From a checkpoint of a small image flow-matching model: arch unet.
Rows from block 4, named by matrix and row number. Rows with one number belong to one channel. Each number is 500 + 50 x the weight over its row's rms, rounded and kept within 0 to 999. All counts start at 0. Numbers have three digits each. After the name is the row's rms in percent of the matrix's.
# convs0: first 3x3 conv (model.mid.1.convs.0.weight, 256x256x3x3, standardized in use), inputs 80-87, a 3x3 kernel for each
# convs1: second 3x3 conv (model.mid.1.convs.1.weight, 256x256x3x3, standardized in use, transposed), outputs 80-87, a 3x3 kernel for each
convs0.53 079:437399408419441405462468483474521440467591466487549510460482556460462555500485532560589586584667562502575562492529550472540540494515503475535438412537438478521479402470420398409495473439476451417404416456408450473481
convs1.53 081:484502520536511508500543506495533572448496593468512513478511461444627439421575512431436458382507484382434486495520531453602548454525551502515534481494551497508532566566544615499523607585519480500528537504529497541507
convs0.54 088:452421405413380365427405452510505486559543525509505531414510541409505564411472540475531542546568557506555548480532553510575549462502497515546485516569512484489490481497469479537513493522509462424387422374362431397429
convs1.54 097:511542533563598588530586573489540577474517574443498508426482498397514516438517532407457453402478471380450448438490505420476520457495538490506527482500524476500521589557557604538554596563556512540530565591588529578568
convs0.55 107:536486508499575495482555520483584514417578515494494503486490531494478480530525474503545451488753481431523495477549527471504522507512524473556545383510532485484493514488524517304515501476475537490517486559515490543524
convs1.55 107:529488537531375500524488496500499516474518530503507510494505470526588370468563534525511499510627548462532516499480477472737445451526502506502504492485518512501508486480505500379447535472485532488542529363509523492491
convs0.56 104:533481522450594550494536497489572555430522550517488515487476505473493483503532481482578500458760519431517501472527507484490528498505520499520575419475586510482509504445534524302490481485484535485529448572557496528506
convs1.56 101:519477545527358521518466513501505473468531514491507503521474502571496403508515534525498475551635516499542499504471504495658433471533471499511492484488506500500498479496520471371485498460497521478546521347529515469505
convs0.57 096:537487446479429405470431473489526522539508545494473532452463502460487524430470541405484492485510533470503519457512534508547548454484512535565526531591543489491525529527486531568523526554519520477442479432400457434447
convs1.57 106:529562534559602590539583570499529557494517552459494507428492512402495528448519539433475479447495491432485472433485506428457507463487526483496510481489507472490506563535536553517524566524534532558531563595585538578568
convs0.58 098:560521450507451425494476500485541529505525549478459517457454476480474478468481529410480492476511528459496522450472526480531547443493517514585541503609549473502531521534498529553521542547514546509466504460443481483494
convs1.58 103:530564533558593583542584557503531560501520560465495507431505507405508515445530536440487485458512504439497483435491501430467503458489526485491509480485507473487501559521524542498513556508523533566533563587581539577555
convs0.59 090:450495502442499541481484531521498534490420613556447551471522463484528473480536519558613528481662611493552505512503502524491520517476510499467550514392601555438553448402474526386396479480450465486499449466532490468529
convs1.59 104:507465515489406551499437503460523451432535479458486473549409546620354496566463522508463440572545446532512445489484523517510414489511477475524485466516493476502492493531556433448551476483545501468507466407554497442500
convs0.60 096:514451535445556523457524454485570571440538516484520493506456479476485491483532469505575542506666513520532488469502485467499506482505494492481549398491550475522501499462485487241458411443493523474546452548529465522472
convs1.60 089:511472517524351503489432494486483460468500513500497511539521493571524428534501496523506485552665543513544502521484527498627454493521468508505495489484517512503509486496505456342447485454494512470519519343512481441492
convs0.61 102:498475508450565567467547496505527546435503576526492526480497487476489475477531505479571525449739535440552491490530500496490519501504533512500560456457603512466543490476511546302469485472494508488516449545566481530504
convs1.61 101:530455541523356533509471521500512463451542501487508504540464515592444438500484548539504474561607494504509477487482520498631434468511472490509490478500501499506498468490522459389499498487516529453545515350540507476517
convs0.62 105:530472527486582507489557507469575520413577511468500498491493528485487494516518479486554476496764484442544492474547519466513524497521520464542539377523543474492489499478515515293516502455487533478533469565515491542510
convs1.62 107:522479530529368496507470489505500516479518537511511522499505471537583378480545521520517499515628545474533517511479480480724451461531489511499507495485521515499516488475500498380446529468485524476534527358506505472490
convs0.63 106:536483508499573496485554520482584513417578513494495501490488530495478483533526476499547453485756481431520493477550527471504522506513524472554545381512532483484493513488524517303512497475472539489518485560513491544526
convs1.63 106:531488537530375501523489497503498516475517531504503510491506469523590367470561533524510497510625552463531516500479479473734446451525501507503505494485519511501510486481503501380446536472485531488542529363509523491492
convs0.64 094:479434410430380374435417461500520500533527526502492532412486544430496553417482535471529528529554559496546549468521552505576551453507498509556497499566514475488499482495478481536511508521503476440389431383355431399446
convs1.64 095:508543534560594583533580564493541581477519578442496505421484496394517511443530530393455455404478475371461462446493506429479521461503545491502525485496523475496517602560555614537545618555551508543532563590587533575563
convs0.107 102:526485519451584549479547500494546544425523555532498518492498500475492481493537487475564498435742513428523483486534502486491518503504516506509565432472587514476527500467526557313502493477499531494523451562555489535506
convs1.107 101:532470548529357532522480520503508474454535512480507497517467504571481413499503549539505477552609505499519490487464515489656441460520473495510494483493506495505498465493518465390493499481506533467550524351538516483517
convs0.108 088:493447517444562507488560519470527526432558545488482493481504521468492507491528491487564500527741529478599479486537519474509520496522515476506553401504573483470510490460490509236500497432490505449520439539508485542523
convs1.108 089:512448519510366496486449505498516507455525520504503524523487478586513415493507530528520492528602525479500490494481499492672473466523492500510502483493514509507509482474501482404472516498507511440519502360509480451504
convs0.109 095:517465536423542506457507448492576559465514514511511509502449460463495497469542469523587538508631505530523488475493475473486506483482479496469544452454544505518491490439494491256469401449490530479549443526512468503466
convs1.109 084:501469513531366509498409491465482442457487508477480493538516516579509457552498496510488472554650538538570509523477541488606476492534465502510490486487518500499504490507520460358450460427487506474512525359518484416485
convs0.110 102:525486510458583545483555502480545534420537546529491520494496508481489477507531485489556491450761504423529487481535507484494520505504522497516558422472576513471527501473530550299507497484498533490516457562538490540509
convs1.110 101:533464546530358523519483512499510489457530520489505502518470494566501405490519551541511483543612510490518492492470508485688438454524484495509496485489509501505501467488516475390488508484506534469549524351531513484512
convs0.111 087:476472432514522460483548520460541468419601487475514512480489536490448522536487494551512528553726506448555486494527548461509525504502519454585466380541491476507515455520449450342533499430476478488445500528471478546533
convs1.111 095:502489525550439481502534495501511560470486574493506519489509454486658404428578527485521515452582552425477504505504497447690501450523520501501527486482540507506523520481492552423441572527496495478533550430495504532495
convs0.112 110:404427481460423446420405449534454454552423442578525505460538517457531519439479514541559559538476515584530547511522519511504496517486473517457411581467435556486478454469421485601483434467498423425463481428425435404451
convs1.112 104:476471468511661547500509521451502538482464495451461500493457525441443578492475484432434464443308425493416437482514543484412554516506516467505515485508507477500512559564537538684587496569562472469465511666537494513523
convs0.113 106:572509533521566570512560546507568560416580535477491542512474486498484480519534476476502470455692476376509491461524503473517508501515532502552570393502577485495550527536535505381491495496471566512543505547575515547547
convs1.113 096:502483539511339486508492480505488469485524505523507494504513504545547408478556537539528487540659546483552529513468488497643432456513479511499490499482497518495496465460506475347440521452467503486540508329495510493472
convs0.114 105:568511535523560558503569545504567556415586532482489541510479495498482475520538474480498466457689473385501487463529505471517508508513527496558569395504566481500544528540535509376489498492469564519542506542567510550550
convs1.114 096:504490539514339484509494484506485472488521507523503493501516502539555413472563541541528489534659544481553529510465492492650435455510481511495490500481497520494497468461503481347442523455468507489540509332493512497477
convs0.115 095:421432477464445429442403439524462470549442419557544497465524525458543517431480514503559575546463507553540516505519522513514503500498479519465429568511423532513472468461422464647524441498526435427466480446414452407434
convs1.115 095:485490473525681542503526536459501558504474517445463500472483502406482571489495487409455473422297448483451457466503525460416567514510515480499523492506513476497515577556533563697563510550552482488472524686531502524539
convs0.116 110:409427489463427449417403446535456463545427434578527509462536519456535517439482515532560563534475511586526537512523517511505498517493473518450419579478430558493476455461421482608492431471506424424465486434425432403447
convs1.116 104:478476466513667547498509523453501542486463498451455504490463519432456578495476484429431465441304427494430444481511543481411558523505516469506517488507508476497512566566537540688581496560558474473465513673537494514526
convs0.117 095:496481453497454433443456452519504516572456514512478528484499505461538535424462549418481498489458508481487508480519538538541524472483490567555504597554515489472514515506479538613543529562534477473439500442426440442431
convs1.117 087:519527515549655565531576562488511566503496539437474506432486505387485563467513531434468485427447484445482474442495498433424541485497529478492514487493504467486506555535522572580528545522537523526513555637559528568558
convs0.118 105:389422455433424422437428461516433421561448461557522498456560518457523520434467512543530552569485547574555557519530523516506497506480479507464398577483444535473467444479429466579489439441487403422437458422405442424459
convs1.118 098:469456465507638534489521510449504561464476508464482499503457508464458564477484476453460481437317420458379434479532530479429552502508530465503522483511512489509517539539518550674586527613575463453467504644523486517513
convs0.119 100:568516549474550569487537488504548621447531512467516516541454424480491499483560490457516522489602496502492468467475453473500507491508518522483576389478561457534531524501512478347470427467490565524563472535578488529501
convs1.119 086:501491509511333477479438468486469420478504491515506494530549512578523440539500492529505491571701552548575526519477522495591455489501460517502481500486502516497495477487500438305434455423466501484505504320485472448468
convs0.120 105:564502548482563609504544525529536580430519573507504555529467457497478472473550500439514484422665489404525476465511480491499524495521529550500585439463627495503581519513539537382472472505503566505553482544611516531538
convs1.120 092:526476535513329511506479508511479425478545481510519493517502529564470446499500542551509479562654508511545508492471517503588411472504459502500477495490486508501485453482522454348483489456488528476534507321517503482491
convs0.121 103:570492548500561584512566529499552579424577538472500532526474484481491496505537477444503489452701478400513480466527501464516517493515532521522577391503590469502549531532529511373485484495480566501549495533586515556538
convs1.121 096:500484533513333490499481488508482467488520501528513500507509503547538413486528534541528494547658539492547520511467494496633434470508470511495489501483497522498498467463501469346448507457474509483533508326498496485481
convs0.122 107:553517531533545515500578554475551498408620513472502514503518531496480483532530478500481434467701449413508486475551515455542510510525510460562521380529527456509513524566529516385488511464469545525536515535526505566561
convs1.122 101:511496533517355478513512485524478501496517529529513503482522482503617392446577537527539511505638545460519533509470480477684438447493489519486505509482513525500508482449486508374441540485465520494536514345488514510482
convs0.123 096:489497515482496583485513567527439551482452641518450574508519457502490485465514550498505512413610602453573483503513477497492515517505545526436555497391632510431633496510514537405421471470489494499526488469579494498566
convs1.123 099:527446501480352519471461506482499423470545464515512478548468540594389487514451532536510471578588469521497455472495511511535404495483461486506477486512484507511485468482521437402526484497535525443503466362520471471493
convs0.124 102:598513556489565583513545493485558613444549516472507510544456449483499499500560496411509517463636463471477470459486470484504514489513514527487589398497575463537517546503519485360483457496498589511565481552587513545503
convs1.124 094:501504523519345490493453483505476437501515489518509495501536509564534425527508507523509489559689554535584528517459507497601453486512453521503481502481500518492491478490503453320436469414467510500521516332501485461478
convs0.125 110:406426483459426443417406451534451456552429439576531502462539519456532520439480514537559563538473516580532542513524519509507500517491475514454412578477430554491476455467422477604493429464500420423461481434424433407451
convs1.125 104:476472465513664542496512520448503542486463499454459504492461515436454577491476482430436466441307428493421440480517542480413561519506516469503518487507507479501513559564533539685581499569564471468463512669533495514522
convs0.126 100:567518549476552574484543492494546621441539515466520501540460430489488499477560491454512516483604498502496465468480456469498508487510521520482575386483569450539532524504517484346469426465492564524562473538580486536504
convs1.126 088:504486506510332479474442474491470424481506493521508497526547509575517435536494496532510494570701549544570525512478525498592448490499463517498481501486502520498494476484498441306437457427470506481503504325487474452471
convs0.127 102:614610505552522494504534539459543537465522561460459497508476450517465450508489510378428474415469515455473494454470483465507532477499520489594546482570554459495533536559528556559525565555516590609528544537516498532539
convs1.127 088:552565527531565544532558523517509543524525559480495515452528503420507488455554519470517520490545523472531512426499499443460473477489523489479496490481495471476487533487481510463483523473496545564523536563543534553518
convs0.128 097:481449527470559514489532516491554528431569548416484510488484535501478525524518498520569497575790546504571512483528524470497540489516530462520568378513558422470491457489493439305469455441425484445527451540523483517511
convs1.128 101:487476508488356459479455475505499504480521534516507522510503469565562360492533499503512495504623531465520488522494489510689472479523490512501506495491518516502514499482499499384459535485504482472513481350478481466477
convs0.129 090:556502447506446414476450478500533525542521536503469515442462506462479501430465527397473474458479503445479500471506533505541530465475499542573529542600541491504519536537512535590551547573535544501452511445422473446476
convs1.129 113:534564538561600580541589566500531557495514551462492509427493510404500527447524537453494495473510507451500495441478494428456499457478521484494508479488504472488503546513517529496507543505516534563536563592580540579562
convs0.130 099:528462543460585559501522493496579585448538530458485511511458508497485509520551494469591512502739529479506487471500511483481528493515530506501594399483569457497499495477496474298455420482448528465546455564567495517498
convs1.130 097:501499530513354502503468506502489472486521513504509507504502491554523390510509510510496478540662522495551495500475506503671448482520464508505493497486514513496505489499518469346465506453504507497533509343513501474502
convs0.131 104:528454532481580552497535518506574570440547554450468527487455523504471502530548494500566483514785529463526510472521528484483537502512537492524582404483565458469499486495512470338468444485414531467532467552551493523527
convs1.131 102:496491531507352487505476483496494483478527514502506499507499489554534354499549519519501476533655517476546494510481490510675439477523480501508494492489507508501503487492517485354474529462501498490534500342498505479483
convs0.132 098:455434501460520578472525524510493563505520597470448548490507483489489499484522531504550537508734604494580521503533502494479518487494564516483569482443597468428559471499481479358404439450428474443507460495568476508526
convs1.132 100:510459517486344511484478516494511466451549488503515494547468514611423441497468532530516475541607478485482445478508512523597434473484476485511490480508498508517501476482516470391515515515545508456515473344514482479505
convs0.133 100:511442529467557573498524520508557578456535580452457531492470506505471501506537510488585516504772561470537512479514516495478540492508547494514598431470591459461523469492498475335445442477422518444530456531571499508525
convs1.133 098:499484528500343498495464497496505471467540505503510500520490503588487389508504521516504479538645504484526480503485495519656434479518471497509491488496501508506500489491518470358487518474513500484526493338509493468490
convs0.134 088:494451423444390395437422453521486501616507527541500523428501544418490555391459551415490509506513527500510517474523556528543534472471492563535484597562517517497510522518481515600537505553533498448413466400389442414434
convs1.134 104:526550534559615591532589573490529571484510547447482502430479512394487544450505544442482480453487493427475465435482499423445508457478527476496515476492510468491511553525530547525527564535545530549529565608583531578570
convs0.135 104:519459530491577537490537523502570554437558547441471519489466532504463504534545487506560479530793531467533510473527530475486537501518532483523578394499564453468494482496500460335473448483415520465534470551536487522530
convs1.135 103:493492530506352482504477482502495497481525517508508505500502484548551347492552517517508482523651522468538493514484485508688446476523483504506496494487510510499505488490510489360470532464502495490533501345493503480483
convs0.136 105:530457531482580549494535519509574568441548554450469527487456523505468500533549493503564481515784529459525511470522528484483538502515537494525580405484567460468496490497512471342470444486413531468532469553551494524528
convs1.136 103:496491532506350487507478484496493484479526514504505499507500489551537356497550520520501476533657517476547497510482489508678440476522479501507494492488507507501503486492516486354474528459502499490535502340497506481482
convs0.137 105:395394416412355435443454488520432447577472501570519514450541526435507549404484534545546575570552581562569571515527540531511521498463481529451420577468472544471481456476428468516462469455478412397405445354416455438476
convs1.137 097:492490511521592578497542544451537554446503521439489497489432516460402559471449530437440445435348421436359403459513522452459533470502526465514520460509518469508518555565560550648596549625605489491513518600569495543540
convs0.138 095:509431545432551540472489458497574575452512503455504507503462484487492514483547500506620553539660527530525494470496486475482528475512519487471557417473536452514488483449463453265432377461464512446548434539536474489471
convs1.138 087:493498509524367501489437500482476450464490515491499507501530505558533432528491484489466463534648535522561499504476545503640478497518458502508492491485524508500509518532529477358460478436496493491511519357512481450498
convs0.139 089:559501450504446415476453483488533528539521537496468516434462503463478496437466523388468474454477501443476502469501530500542530464476501535572533532600541486509519544539516537592554549577537548502456513453424477456483
convs1.139 112:534564538559598582540588566498527557496513553464494508428494510405501525450523536455495495475511506453502493441476494428458497457479520485494508480488505474488503545515517529495506540503516535563534563591582539578562
convs0.140 104:534468530476579561502530510504582585441541550464469529495445514507477497527554495495570495496770527455509503470509523491479537500507537502530586416477570468482503488487513472334461440491429543474528464556562496519518
convs1.140 101:500495536511352497513478490495491475478530511494505498509500496554522358505542518518495470533657518485554496507485492509668436477526475500509492491488506505499500485501523479350480520453500501495537506343508508481492
convs0.141 097:480460512485557517485539528504545526443575563429471519479486541500466505529519493520541473562786545492562522485529529477486535502512539477536555398517564439458502461510505442315467458437412486458514466546521480521532
convs1.141 099:494485518493351468494482483501502507468523528512504513514498474558552354482542517518520494511631524456508486511494487507695458468517495503506502488490513514502510488476498497374469545493509496477520486347482496485484
convs0.142 090:538485449497430404473435473509526523557525537507469521438460520455475511429462537394480471473490504455489504471499537508532534459473498556562527553594540492502520537533507527585550534563532534483442501438410470438460
convs1.142 108:533559538562600581540590568496532560493512549459490506430495509401500530447519540450494492472507506444496489439482496425454501456477522480494508476487504470488502551514517534499507551512521533560534565594582539580565
convs0.143 093:449434490463519545477541533506492542486547604458445543482515516489484503500512521520541519538750612492600535503540517488482520491497554496511555460461585459426542461502481459346426452432402468436492455494544482514536
convs1.143 097:501445510478347493484480508495518487449542498505510498542470499614455422486490530523528484531606486468481447494509498525625447473488481486511498480504503510512506485470505479397508530521545496454511469347498484485497
convs0.144 095:477442416436383358436422443492525516510523533496465524408467521445495513434495536472545539524570571486549548466509545503579557451503509513551521504552520478472509492482466497523500521524510469444403433384345435412445
convs1.144 104:520552544566588588540578565494540567486528570451496511429480505406496520450512535403450450419481474398458451435485506427475512459494532481502516475492515467494512598564570591535549607552560520553542565582588539575563
convs0.145 084:522473536437562512511512479505549585495518525510487478501474488458511512502554515464600549507732526521495462495497496484491537501505507507469576454462557504503499525424491494274463405477491527477544444539518517502489
convs1.145 088:516516531536398520497421525482506473458505518447484476499513511553497462543487523486470458524602523539561494491451525477633499488537454497505497476489520479498498515532538481398475463438504528513523524391526493455523
convs0.146 091:439455460457531544483557532526475516489524591534464511460516495446476490474522524533524519515680560473559482508530527501495512510496530526499522486448606527443544466475470511303442499442492464462462457508542492542530
convs1.146 098:527449528503379529496504527490545494425536486481512495544439516610433481485470561544512482541566469483464444464485519504625468448478492480518496465502498493509505464480515471432524516534549519444527492376533493505517
convs0.147 095:455435405428379373415395440501512507526505528508469529412484528433501541409494535491555544536571574507554545472523549510572551463502503513534507512532516486475507482475460502530492508521512465432392430374360419387427
convs1.147 108:515546543558588588536576565492535567482528559448494510430470510408483523453506532404441442413467461389450444435482509428469511460493530479505517477497517466494517597571578596550566603564566517545539558584587535572563
convs0.148 096:525465517462578535489534491507560554455532539519476489509471485461484479502552498465550507480696516474498477488508491478473510509492503514478560437462575515475497521476525522247479453495500532474528468556542502525504
convs1.148 096:534504537520360522514471527487509461457513505481499485521469503580501440518497532527510480551628522517546496490450513497649465476526470502514485483484513500496499478490514460372473483456500536506536515355526513481526
convs0.149 096:512456484499576502513558533497541512436573539499449484485499534475476503532519496493527490519738518444518482481536529477504516511507521487532530396513552510451488502495510506247513506487488522468488482559512516547534
convs1.149 101:509493528514374487509497501499528524458519536510509521497478466554568384474546530529537507514605539466522504485468466487710475454516499504511507483488519512499513478470491496398449529481496506493533505366499509497497
convs0.150 102:528474488491583504498536520508558531448552541530447499492482519482481488545539493479527479485747519432484480479521521487486521523488518501525545417470555520447500519491531520265498485511475530482492480565515502526523
convs1.150 102:523511547523367504532504516494521495456521517488494494492477463548554374482543543534516493525611525479535501491459470488709456452532496498517495484488516505496506472486504492392470516470500527512547519357511533505506
convs0.151 102:516480474480591521495538522521548537439525563546457511479482512481476478527538502504535476480744531416488484492522525497476528522492521499534547436459578535450514496480534537276493493505487525487476468577527501521528
convs1.151 103:527494546518365514535504516497532486441532516476498489506465488567512383485547551530507480534603501494527490488466483497700439451526494489519495476495508492501500472490520480399493507479509525493549515359520529507511
convs0.152 107:540473463516566493492555535500560511428566535521445506488490526495472484544519488511513465497743505425502486477539532486498509521491520488540526402485547515446497519518524517295518513503473546482471501554505498546542
convs1.152 111:514508545521379489537520497496527519463520534501501513484482455525598362460576542528527504507599535461525514486470455479732457442530513502515504483488519507501511478476498508402457539480489517508547520372498537519497
convs0.153 096:483454418442398360438434446491525518509523537493461522409463505448491510436496532465539535517565567482547542458504544497579561451502512513557523508556525479473512496488470503526503523528509475446405441387351433416449
convs1.153 104:521554544567587589541580567495540566487528569455496511429481507406497521450515536406455453426484476403463452434483507427472510458493530482501515475491514466493510595561565584532545601547558522555543567583588539575561
convs0.154 099:497467483467578546497546516523527538449523568540468513478490510468478483514531504494539500473734536424506483496526523495478524509497524512514550457462596528451525487483521538264474492489495512478483462560545506532524
convs1.154 100:531481544517364523522502526496534487441532505478509495522454500586483413487511553537511483546596491491514480480468498497686452452510488490517495477500505493504501469488515471405504506493516531479545513361529521501515
convs0.155 105:541476478499577499494544529515560529439545553535433511484480520493473476538532494503524465484741518418488488475528529496488520528486519498541542424464558531442505512501536527288503499510473547489476483559512503531538
convs1.155 107:515506548518371500540509505493528497448529523488494495490474469550551366475578550533514487522603517479532505493469456489716445450530508493517497480489512498498503474483513497400471521473496518508550515363509538512498
convs0.156 101:505477484471591542499538519524538544447519567546466512480484511472480485518536507493535491472739535419492480495517521495476524516496520513524550451466591527452518491479526541279483488500492516485485462567545505522526
convs1.156 102:532489547518364521529499523496530484442532508473502487516457498581488401491529552531506475543600491503521487484468498500681442452522486489519493477498506490503500469492522470399503501480511531491548516359528525505512
convs0.157 103:527462474513570498502559533493554508427578526503440490488498529485471494539514488498513475506739505440510481479538529475500514514501521481536526389510549504449493518510516514278522514501482532472482495561514502556541
convs1.157 109:512503536520380484522506500499525531466515535511510522490484457534591376465568528523537511507601548460524511485465459478722466446523507504510509485486521511499515483466491499400449535481491518500540516371496520509494
convs0.158 103:530480483489582505502535523513560533440540549538446507490480519486481484538542500493531472484746522423481484478523524496485528526490519501532547428461565528445505514483540527279501487512478537490484478567520509517526
convs1.158 104:520509549522367508536503514496523490449528520483493493491473474556540373484561546529507485525608512486535496494462466492709446450537494498516494481488513497498505474489513490394481510469500525512549517360515535502510
convs0.159 098:515458478503577498512559534494548506434578531498449485487497533477478502536514493499521487520733510444520480480535529474503516511509520482538527388517546500453488507502510503261516510485488525470489487556509511548535
convs1.159 104:505494529514377484511500500502527529459517537511509523495481461548582381471553524528539512511604546462520508486471464485713473451521501506509510485486521514497516482463487497399449533484491507491532510369495508502495
convs0.160 109:444483506497471464441423439501462461531444432583572503484523505466538498465500493497501541467349450541497464511522500510512494520498466510478424571511430537513475494482454523705546488509540449475498510473458446427446
convs1.160 115:486474465518668533496507521477499540514459507460456492489482497403482579493485488446468499433310435496439479478515514456378551526498516485498517509498513486491513538532507554685574499549524486475465519670523494503526
convs0.161 109:449494511500473470428407438506486469513428443590566511482512502477538482471502492503512538447351448545490466503513498509502488521501463505486435565496430552517469485479452525700551490529552462489504510478466440419443
convs1.161 117:492488472521662542498499522479492536519455506454451480486484518403476581502495493443453491437316433504458483480505522466372539531508514490498512513496511483488504550552514548676575491529520492487471524664529494496526
convs0.162 099:549556568550595619511584557503512555417492521455472539572486405548493444550558475537455461435522504493472467492448421447463486525513540501501556447449549477485587495554531514493497461488481531552582535578623511582577
convs1.162 095:480457452440359424456424441492471405511511452536509474562517522600484475557495489540520499561582512554551513520506505548539460526501474508496472507498478516503479458464489439392473454442471480452447436358423452427437
convs0.163 112:440481506497470465433415437501462462526441434585571505484523501469540491469502494502507542470358445549495466510518500511507487520503465506481433571507427539518473490485455526702547485509537452476497510474460439425443
convs1.163 119:488476466518665533495505520477499536515458505460452492488480499403482576495489490446462494437313433499444477480514518459376549528501516484499515509497512486490511542536509553682577497546529484477465518668528493501525
convs0.164 111:444482504495467461438421440499460461529445433581575503483525504465540495465504494502501538470352446547498467512523501509513492519501466509478426577516428536514475493484453522700544484507536450474496507471455441426449
convs1.164 116:485473463517668530495508520477499541512455506460453495492480494404484575491486487447467496433313439495438474481517517457381550527501518483499517508499512485491513542532510557683576498553530482474461517670526494501523
convs0.165 102:560550575551599612535575501490532564430499473422480548571442410538504462556553452516451495467531473494461478487428440453479486518515544495487559398482522474518551502563529511485495451489481543550578533587632531580529
convs1.165 096:458461465452360403455423430494464425507497471534515484552532509585537455555506474525509503539583533552563538536492504538560480518506474517502479510494490519499487469483484463379448454433452461461453448356404451426428
convs0.166 107:453497514499475465436410440508486466519433440583567505485510507476540489471502493498514540449352444543490465505514499508507493517502467507487435562503428543518470490482455525702554487526558461487507505481461444425442
convs1.166 115:490487470519668539498500522477491538520455509454451479484485512402481575502498490439458493435316438506460486480504522464380543528508515491500514513498513483489506551548514553678567492529518490488470522668525495497527
convs0.167 104:550550576543591616523595510497512581422526488448468534578478404526499458543562471514434481452535480502466458499434425444479490517512546519500545415483535479505570502559521523492490450492488532556579531577627514596544
convs1.167 099:472463455455352411455428435499461419512503464540523476554533517594514455553492481536516512546615525559547525525496514539559465520495477511493475506491485520504479462469477454362460451451464476461451448348412450437436
convs0.168 104:550541570541587609526577489500528569417503467440492551577443409533508472546557457521454503473531479507466473497425431449485489514514542502483546399480515475523562500565517509484498447485485534552573527573629523582521
convs1.168 097:458457460455359401453424429491455424503497469532515483550535510586537453554501473519508504537583529557554537534498509540563481517502475516500481509495493519500488472483481463380451452444456458460455449353405448429430
convs0.169 110:443480506496472463442424441502460459531444434582572504483524505468539499463501493499500538466350447543498465512524501510511496519498465510479423575512430537512473493483454523703545488511538450474497508472454443428450
convs1.169 115:486474464517669531495508522478499542513457507460455493491481495404481578492488487447467498433311437497439478479517515457378551526500516484498517508497513485491513539530509554686575499552527484474462516669526495502525
convs0.170 106:535546569544579617514582507512515564410513471455493533579466393540505469546562470533458500470529490515479470503429421427474480515512540507484537414473521476506575494554500514487491441484488522544562534567629520593533
convs1.170 100:464452448452355406447425427497452421499503465536515477556531512595517457554494474530512508541579522556540523529507518544561473520499477513494479508494489519502482469477480459383462450456467466447445447353410446432430
convs0.171 103:461506508509472479426408436503500476501411451597552503487505495487529483484497498510497534430342456530475465499508493511496481527496468502498442566486437555502475482475463550708552502558551472501507517481477432417439
convs1.171 109:494494477514651561500500518484490522516465505450453475484477530414460592506499503446442489445320417502463479473496521468352524522507513491499509511498508479490496545556521539671586493532520495495476517653541498496524
convs0.172 098:553568545524581465526497419444574540441535393418635484564440502543538563539497508479521527499447423503476449499468485482538545482564512438526492400604432419639444561516479499543535491516540535560540499588471505515415
convs1.172 105:473495450500537423467463448502482520522480535503474528462593438431655438493581420425500495439471551504546550522530495476504534527514468526496523521503522516494515563505499553530443491454456474485451504524434467451458
convs0.173 101:452491519500471471448438453508472458535442439587559498481527510464535507462488496479491529452325439526483471504518503509510503517500468505484429571518440535516472498498460537708566496527554462480505507471456449441452
convs1.173 105:491477468521675535500509527487502549521463511456456488486488505405477588493491496449476507433304435498445482469507512452375553522501515485498518507499510483490510543529501552691571495547522491478467526674520499503525
convs0.174 107:454504480479519550489494498511454461470502440495553490547439478483528541436522497624541538535526515547526512533466494484448446479512470459429438456460441484535489428483436459470478416451505450503474480510530495508495
convs1.174 109:438413432437425428446428420479441452480478465506497486558524503568520475537502461495482481499485478509474479562540533568536495520516493512498503503509509511512509499513509494513516490520513436412431433425433444429419
convs0.175 106:542563583548557613500594547498478573435528544460448542589522400538478450532559504512413452409524491498480443508477404453481497516503557539499555447461555458479610517576542522506495463492500524560593546550620500574571
convs1.175 099:500460448449351444454446453501466409511515454539523474560521523590471475541471495559532509567625511557528510494499517528533438519471471503487469503495481518507478442449477437360476447468480500458447438356446450448445
convs0.176 106:552518534480598575479528514524552562409526551522536531505481469490497457486547484449520475414673482399528468474517484487500506493536513527507573422482590511514555518489553570359508500487509552516540479576581497526525
convs1.176 097:538475541523351523519486514504496445464543492488515492508486517558478431494522548553500469570617508510537508482471511486633429457528466498503485487493492496506486454488527455383483492463488541470541519347533516492509
convs0.177 108:564506538481606574496533517519566565413521555516533534501472468486498465489542479444523478414664482397518474469512491488497506493533511529514576420479597516515545527482552565356513506502506562511537479574587506523528
convs1.177 098:530481542525352522525485511502495448465538495486508494508489517560487425498533540547497468565622516515547516490466507487625430455536462501506484488491492495502487461486529451381476489453483535479544522348530518489502
convs0.178 105:609583491544501483506530536459534533469528553455450500501470448506475458505493508375445478441494528462489503443456486459506532453499518500588544486580551457492534541546517545552517547543505592582517529511496487534533
convs1.178 093:536564526543580561534573538512516554514526553475492508440520511416510500454539540461509508480541518459520500434499510435473487474491526486482500491480499473481493543495497520465493541487506537561522546577557533565533
convs0.179 105:501538532477553597452548532530475563444502593512536522504520446484501454428554518484502514394606540452580423497509472486500496473551526542478563484444617479506593506513533585406470480418544510539543487531603465539546
convs1.179 110:548455514496377544474461520497502434455546478507516492529483542566401492500454540569518480589593492535499469436493545491560414482491461487500483482516485505515485443468512421401504463495527549449514489380542480469507
convs0.180 096:432421440429399385451432441495462488589471489508510511454526542433545547400472536465522555551524543526548532480531552526537538465509477520504460548545492481467475488483436468585513454518514439423422436394371455412418
convs1.180 091:499511500540649560513552547470514581484496546441479508444492500391501545468501511392460464370392449406434436456511515438450558495511535478496528483501521481497518597548545624663578584574572496509498545638554510549545
convs0.181 110:392427467428399432460422466526441448571436474560507496454541515450517529434471518537545558578511560582547551512518522523509510514476474517453421583461463559461480451466396447560447428444489408423448459416409474417467
convs1.181 103:474466468508630543490510508438504535460468489462474486514455530477435566487471482430430455448331404478388411480531548497429543506505515463505515478510505484506509562575547539659606512599590470466467510637534486510508
convs0.182 105:535529540463582590476523507544541560419493573525532531500487444493492457457554497467538490396636506403521453484514475496498503486534507525504575458453619519509571509474545580387485497493517540522545472554599492515520
convs1.182 099:542475540518365544522483522498491422445535483482505486523476534571421466511488541549484459588603498540535495479471526496574432465509466496507481483505491489502481457506537429394498463461496545472539512362549518486516